Weights of a small image captioner: encoder norm layernorm.
Rows from block 7 of the image encoder of a small image captioner, named by matrix and row number. Rows with one number within an expert belong to one neuron, the router's apart. Each number is 128 + 32 x the weight over its row's rms, rounded and kept within 0 to 255. All counts start at 0. Numbers have three digits each.
After each expert's rows are labels from the 100 images, of 14976, where the router gives the expert most weight on average: "top examples" is what is common among them. Only what is clearly more common there than usual is listed. The data: photos with spoken descriptions (Open Images, Localized Narratives). In brackets: how many of the 100.
# router: router (encoder.blocks.7.mlp.router.weight, 32x192), inputs 96-191
# up: expert up (encoder.blocks.7.mlp.up, 32x48x192), inputs 96-191
# down: expert down (encoder.blocks.7.mlp.down, 32x192x48, transposed), outputs 96-191

# expert 18
router.18:096141164158174163107173180154128108117129130153137110168132195157110117099099105132081124147082099060142194170111152143139103115123066127102038199146129125155142175178117130180120127165147132134124195072136107119121133083143208109144179117124166128161116088110113082182130147175134084138
up.0:094128128097191128128128105171079077128128180070128128149095128185128128078128184128097128128079102070082128183167149101164152179128105159088128156156128128146164128168128128128104128171128146099128128128128092147145128128128081111148100128167180128062128128102091128173128128145128184128
down.0:128128152186096173128128128128128169128151150128099128128152103107186075100128128092153172128099165091171048068100068128150128156128194085167128074128128128128108083128149128096070174067085161128128128128128128128069128128093128128128128128128081128128128103128089128098178161175144128087
up.1:107119135128149145116181071158120128128102149071128142139128128160128128112117170128103128110104101072097141179144128084135167155128117181103128144121128128128155154128071146143148092152137128110176118112128106170128128128128085128128087156163151128040112128113074158157108128128160172172
down.1:128128128163037165128128128128128128170128128159128128128195128128096128128128128128128183171128128128128128077169128128166095128128229128201128128059099070128128083128128128063128155128058128171128128128128128128102079202128094128175175128179152082173128071169180128095128128128128128128
up.2:089128128128169166128128103176090128108128169072128128128109161150128106097128187097128169149066128053086128157128128061171159182104106161113128164128128128149161169175105128128128101172128128128128128128128108169128109107154098088159100128128128128089083163103093128172128128161128148128
down.2:128128128164066128159128076160128128128161128128187128128192128095161128168128128075164128128143174128160081158110128096147128128150174128128128128052128128082128050128150128128128128128094145032097128197128128128082128128165113165128162027184068128128128104128128128073128128180092128128
top examples: text has "black" (43); text has "white" (42)

# expert 15
router.15:089070114101164138099183164123157094123124115127119149137096127115147149150110124183117072154093077100093152120134144156122150114154109161069198147146147113102098146102046138140101127131168123163130143122139129117166161180110129132093169119155148132127121054185084131143108113036160118144
up.0:178110151150128103128000160081101157156097141083106128089143185128096128128145204128128128173128185106063128140128096075128128171090108128115011150128138157128176128175139128118103128128128144128053128128128128151105128090128128128157128128128094089166128128111081128128099074245128128128
down.0:128163178128128060128203128128066128150212167128128165185163071128128078128128191128128166159128162128128128089128087174171090186099128128157128128128077179128128128128174201042095128128128128128083128128179090053080128128128091128203164128128128128128128128128128128128128128128128128071
up.1:128196128186064128128071048128128230128128128157128128057208128128128128128128081085128168128128180183128128128128128128128128128128128128128062128059128128128128128082128128128128089128048128128171128128128128128066128128128128178128080128128128128128128128075128128128128128197128128128
down.1:115128173128182128108107161115099072111090141128107128172128128193105152128076128128113128128143128116085218143128178128128128128128071128079105190201149128155128209128092141154128109128188128187114163104213128118147128092128193128082170157128159128149168128128096128195128128128128128128
up.2:088113153106105128128248128156150062117166128172128144158081079079160116154106071128107083092128031142208144128142155181149147088145146153102193097144128104128128112100128105128138148101098168128171128128128106089128128171083128128093169128143128157091128046128157087128159175035128128106
down.2:128128128195108128128128088097167151128128179128067207082070128128128091071167182128128128128128063128128036128159128083188176090086177128128128071128128128128128128128128128077128128128056190128128128128056186097128084163128170128128070128128085128080128128128128075128128191128128128128
top examples: text has "trees" (68); text has "plants" (37); text has "grass" (35)

# expert 29
router.29:081107140165090141136081132139188150073169150175159160062138163102129102093157083104082137140122173143157095087121116131145123147154177129151198094100090170092161133154142140117136090110100120122158135128100155121102105132100115125142149112127105114189092039136151115137165149151135148164
up.0:153116144128148092128099094114103108146121169112122128128103142172150128114128217140128128128153128097128133205109128052151153146111146152096083128128119106145180156095128150113135108128113164128128107111112128109120128128142096095128105140145128113000142151104105128175095137158122160169
down.0:128086128172128182063128103173128128128128092128128158100104162128161167128128152128128162172128128178089073086128128128128128128170086086169128089162086128128128128128093182163128128173128128215167170128084128162085155163176181128128128086094181102128085161128128104128128128156101182128
up.1:128128128128128164171128062128168191071128128168128128087128128161128107087177168095072128083128128102180128147063073098166128128128178128128162076128128164128183153128190128128128128128081128128128128128076128091060079128160128096157128104128128069075091085092166128128152174128128172201
down.1:148128128128128040128128177128084061128090128128173128128128093173128128128070091093128042128128128128128128128128128128128161194128128128164161113128159192128128154104128128128128067128091128177182070128128128093128155128128128078086110097128128183165149066128128128128128128128181169128
up.2:128128100128128026128078128070097059128128091128086188072128128128128197128128181128214128128128128048128128128181098069101186128128128128128128128128128128128128128128128128128128128128128054128128128128128128128128128202128128128084128128128128128128128087128128204128128128128128128128
down.2:128188128128161169074151200128128128149128128069128071128080128111099168143128165180151128128104102106098180128128146128075128059128052156128128173204113076167128151128105128159128128128224104174128128128128088128160181128128165128093106128128128128128128155128095154174128078128087090107
top examples: text has "dark" (37)

# expert 6
router.6:145124140129146159120079179110101156094091106122129117106127172154103147115115156119118168144129118094102189164137165121110138112144072114111029167162169125139134170186105146174153119185158118149116151074152132169113149113188161160138199169084148143179108219095109124169119144191099118138
up.0:096128128128173128096042172128080128128091166093128128091072174170091128128128128128102154128128111085095149128099110162128128166064085128128000178128128080167208128219102128128110163192177128128077128102128128128128128082190179102128128128142128111128128162128071128181128113215128128128
down.0:128128128086128128166177128083128128128171128128176128189128128128174128128128165128172128128165163128128128128185128093128128128128051128094128172128128162077128128128128165128128128128128128046156171128128128128128128128073128085128175177128128163128058128128101074182128128231128128128
up.1:128128128128076128186163128179128164128179176155202103128202128152128092075174128128128172128128128128128075169128128128128128128179128128128222128128093182075128128077128128128128128128103194128128167128128128128095053128074162128128128177128128128128095101093197128128128188084103128085
down.1:128102159167128128128128174094166128022128128161128128128128128128128100128128128088128093128128199185128128055128128191161128128128068128128152128077128219072128102128152089128128128128128128067180082128128089177081128128128128211173128128062128128128128087128128128089128128128128128128
up.2:128159188128067164189157128169128128128174180156166128158178128128175074101164128048087190128128128128182128165128128084172128128128128097128211128128076128128107128128128089128128099128086157100128128075099084128103067106094158128181128128079097128128128128103198128075128178128128128128
down.2:072128128168098100128166128192128128128153166128128128128152128151170171128165103074128084128128128128229056128174128160128128128196172128160128099128154165128162128067128076128128128128073128070162156128080101107076113165128075204128128128128128156128158100093153104085149128128128155128
top examples: text has "black" (32)

# expert 25
router.25:109126084105158134044115179061112146161133125129095120122156167181109142159150200130161158145095118082071150105112117094073088142119138143137126179161114098072094136124101130108098086127191087140107119139100151127171103110165152110130172109156138104129134081123108164162116077114166079123
up.0:128128128086128128049128128060128080194128182128128128064044192128073128208128128159128128128128096128128128128128128128128055128051128128082128128162167128128128128193128128128059181128183180163068128128071128128128128128128128081128128079180128128128128128170128128128083128128128128128
down.0:128128128128069128128128128128128128128161168128175128128128168128210088085128128128167103128128128128128068128179128128161063128188216128128128092128128128128128072128128128053091128128128128043128128160128065128128128173128128175226128128128178174128128128128172094128128172128128128128
up.1:128168128185128128128030081128079174161155128128128095189255128174065128128128208084181181163128208128161128090128128128128069170128128128193193128128128128068077128128128128128128128128128128075128128178128128128128088062062128128128128128128128128188128128090176128128081128128128128128
down.1:128128164128128078128128128128097128128128128128170128128094128128128054128183128128128128078128157128104128040093079128169071149128238045128176054041128163149128086128161072128128128128128128128128128128051128128128128168128064128200128128182084128128128128034128128128128128128149128128
up.2:164128128128128157074152128060128102161128128128128099128037166106128128128128128128128128128071090063150180128128105076128128128053175128128054152162128064194171128191090128128128187091166096157069128128128128128128128128193182078128128090128152102104128110128128128159128145128155075128
down.2:128128097128082128128110084164161128149167128155168159104128102109182081149179099128128128144154128128148041094118096116128128150159233128128128083060128114104128056086166156082128128079080148096150110154128195107128128112159086110204114096143096100128108128128150128093169148101106141091
top examples: text has "plants" (34); text has "flowers" (30); text has "leaves" (25)

# expert 20
router.20:140097127138186176118097149089154142113110132163088142082128163170100143109174212145091100111132120086105173098098094085124117113132122166088054157139090134063146180117115227179132048172138098145102130110162171128103129157161158122129139113122083105158137114112111112164073123133150135190
up.0:078128128111115145145255087174128076116156141140128145193141095103151109119128101134128120104117096100146137135128165185147147140190128200101255128110128165110086115109128126136122128128120155107192136128108112128143116160082106119128128150164147149101119048135138143125128128069154164122
down.0:128074110140128128164128047128117098128171155146128158108140095116147128160176128101128141128128149151128015098113128128150128128114225146144141072059128104128128085128190098063128104093045150106115091161128171079128071128128086142128081113128109110128128128149166145075128128128128111115
up.1:104128139128114149128238087168114089128156128140091164213128096078128102139128128149166113105085113084138173128128155174136154128175128183102229137095128160128080128128107128151113153128128143095158139112082110175166128128087101117108128110164148174128111071152128155128128128109106161128
down.1:169128168063188128168156128128128101128230128100172128128128128128088128128128128128057088128205086128128083098195100128087175128128093128158128128128128128092128128128128128128128128128128128128128128128085215128128075128128128128063128159128157086173170128175128128128128128171095128128
up.2:128128052128182128128049190128128128128128128072079128128128128128128166128128200128128128128128128128128128128104128128028128022049128128128060128161128075128170128194128162170066128128128128179128128128128071128128196128170128128128128128128181128128128128128128128128128128203128062128
down.2:099156128088185128094128199128128128128147128111128066169144162141091153089128128128128128145128085128091222146128164128094128102104031158128114203128144128146096174148092096164128128156170089151128128128175128128128175128150164128102154128092159128148163128128085128171102128128113100128
top examples: text has "lights" (28)

# expert 30
router.30:093086082132107131146255118181168081100147139145140175106110115093146087132173076158091085081148092120169134125127155166152161136139148181108159128087129160112139093045162125113079092111104161114201117132129155093159110179154112150150094174154122115086134104154133126136134158070172155142
up.0:085086128128128086128234097158128074128128142128145179128094128128148128166128059052128128076128076162128128128128128128164186113128165163109246113128128214128161110079128128111103128089072176128128128151113128109163128187128128128128091168167095128128143128128191152087128128128164170115
down.0:166128158128171080180128192128128128105128128169128162088128081128181156128128164128064048128144128128128096128077128219128168073171147170128176128175100177061128155128128128174128128093128128128128187128107128128128128160128176128079128128128128128075128128128128078094111128085199141128
up.1:128128128128128115061128128128128128176156074187128128128190128128128128128170023054128086128128167206128079065167128128128128128095128128128160128128128128128128128104162128117128128128076128100128092128049128128128128128091175128093128128128087070108128128090195176116171128172092154128
down.1:128128094128128103106128174200128128031128164128128128103128128128128128128128128180075128082128128128173128128195128128128128128128128150128128174153128087092128152071167128203128167128128128128128213128128128069128128128066120128046128185140149128128128128128128077128128128087128128144
up.2:110128128164128128147034128096128189144128128114143104128187128189128158128128233128092215128128128128059128172178100068128100128128128067206107109177088128128174128128128202128173078170128128128128128128128173128083163099128119128128091112128128079128128200105149128128128102128128083172
down.2:217153106164128190128051128087128058167128101086128128128128090128128157087128200128128169128080128128128128128128073083107101128054128128077160128096098128128128128128128085128128128128008103169128045142128128128128085085128083082181128104128114128175054179128166128128152060128128128128
top examples: text has "trees" (77); text has "sky" (67); text has "grass" (40); text has "plants" (27)

# expert 24
router.24:082085114109195141124158155141205121114105127133108179121065127101115134126103129160105079141098045048107167136136157127115172079152077159095129132166151160124128131143058141126097137133137128132140148129108104152160176151127122154096121152164175125114125062180057129151123145125150119145
up.0:176154096128169128128000158099070148144088128128142058078128128158090146128128150114128128156128203165055128128128109085115112128096128090128011128128147128128153145170128101128112128148149128150044115144166128128105156081157128128128128114068110128128147176128094128128111088196062108128
down.0:165114128128062080128128128144128128174128077173128105128128075112184088145172128075158174168128175128163049064096128146128084128128202082128163128128128128128099059128128128128170128128076151075128087184128128128128128128128081128128096077128061128162128110114179088068168128147128128128
up.1:192143116147156130092000168101078173134087103106122094073133157158063148145132192109151138175128211169084112115126109084106124135076123090141038146136144093139156136171137119132128138152155097147046091141165144147096146095169144128144128107091099117162128182131111139136117089186085092128
down.1:141137115128070118151122076128128151168158128155128143107128098099147097152192115097128128143137163168154028128115083128128099149128210105170128084063128128090128057128162113082133128100072143082128093173061161112106065146128097143151124097128102118128095128140169128069128128116128137094
up.2:177128099171146159068022179111108201120091105122128102050138206159075133128157189103128136172116212149095101104113098084111128141066141107128053155128128095128168150160120128153121128153169078159075095128160176133071139101192150114157128104099088092149116167128105123146114103180107087143
down.2:092165216145179128154159165095128128128128110128128071197128128128128128094104128128174157128128128157128205128162145200146128101198059128128128149164092179158128178128098128164128158128128162148128157128158055162128167128128180128128177089150184128199128148095128128128128128087059128128
top examples: text has "sky" (63); text has "water" (27)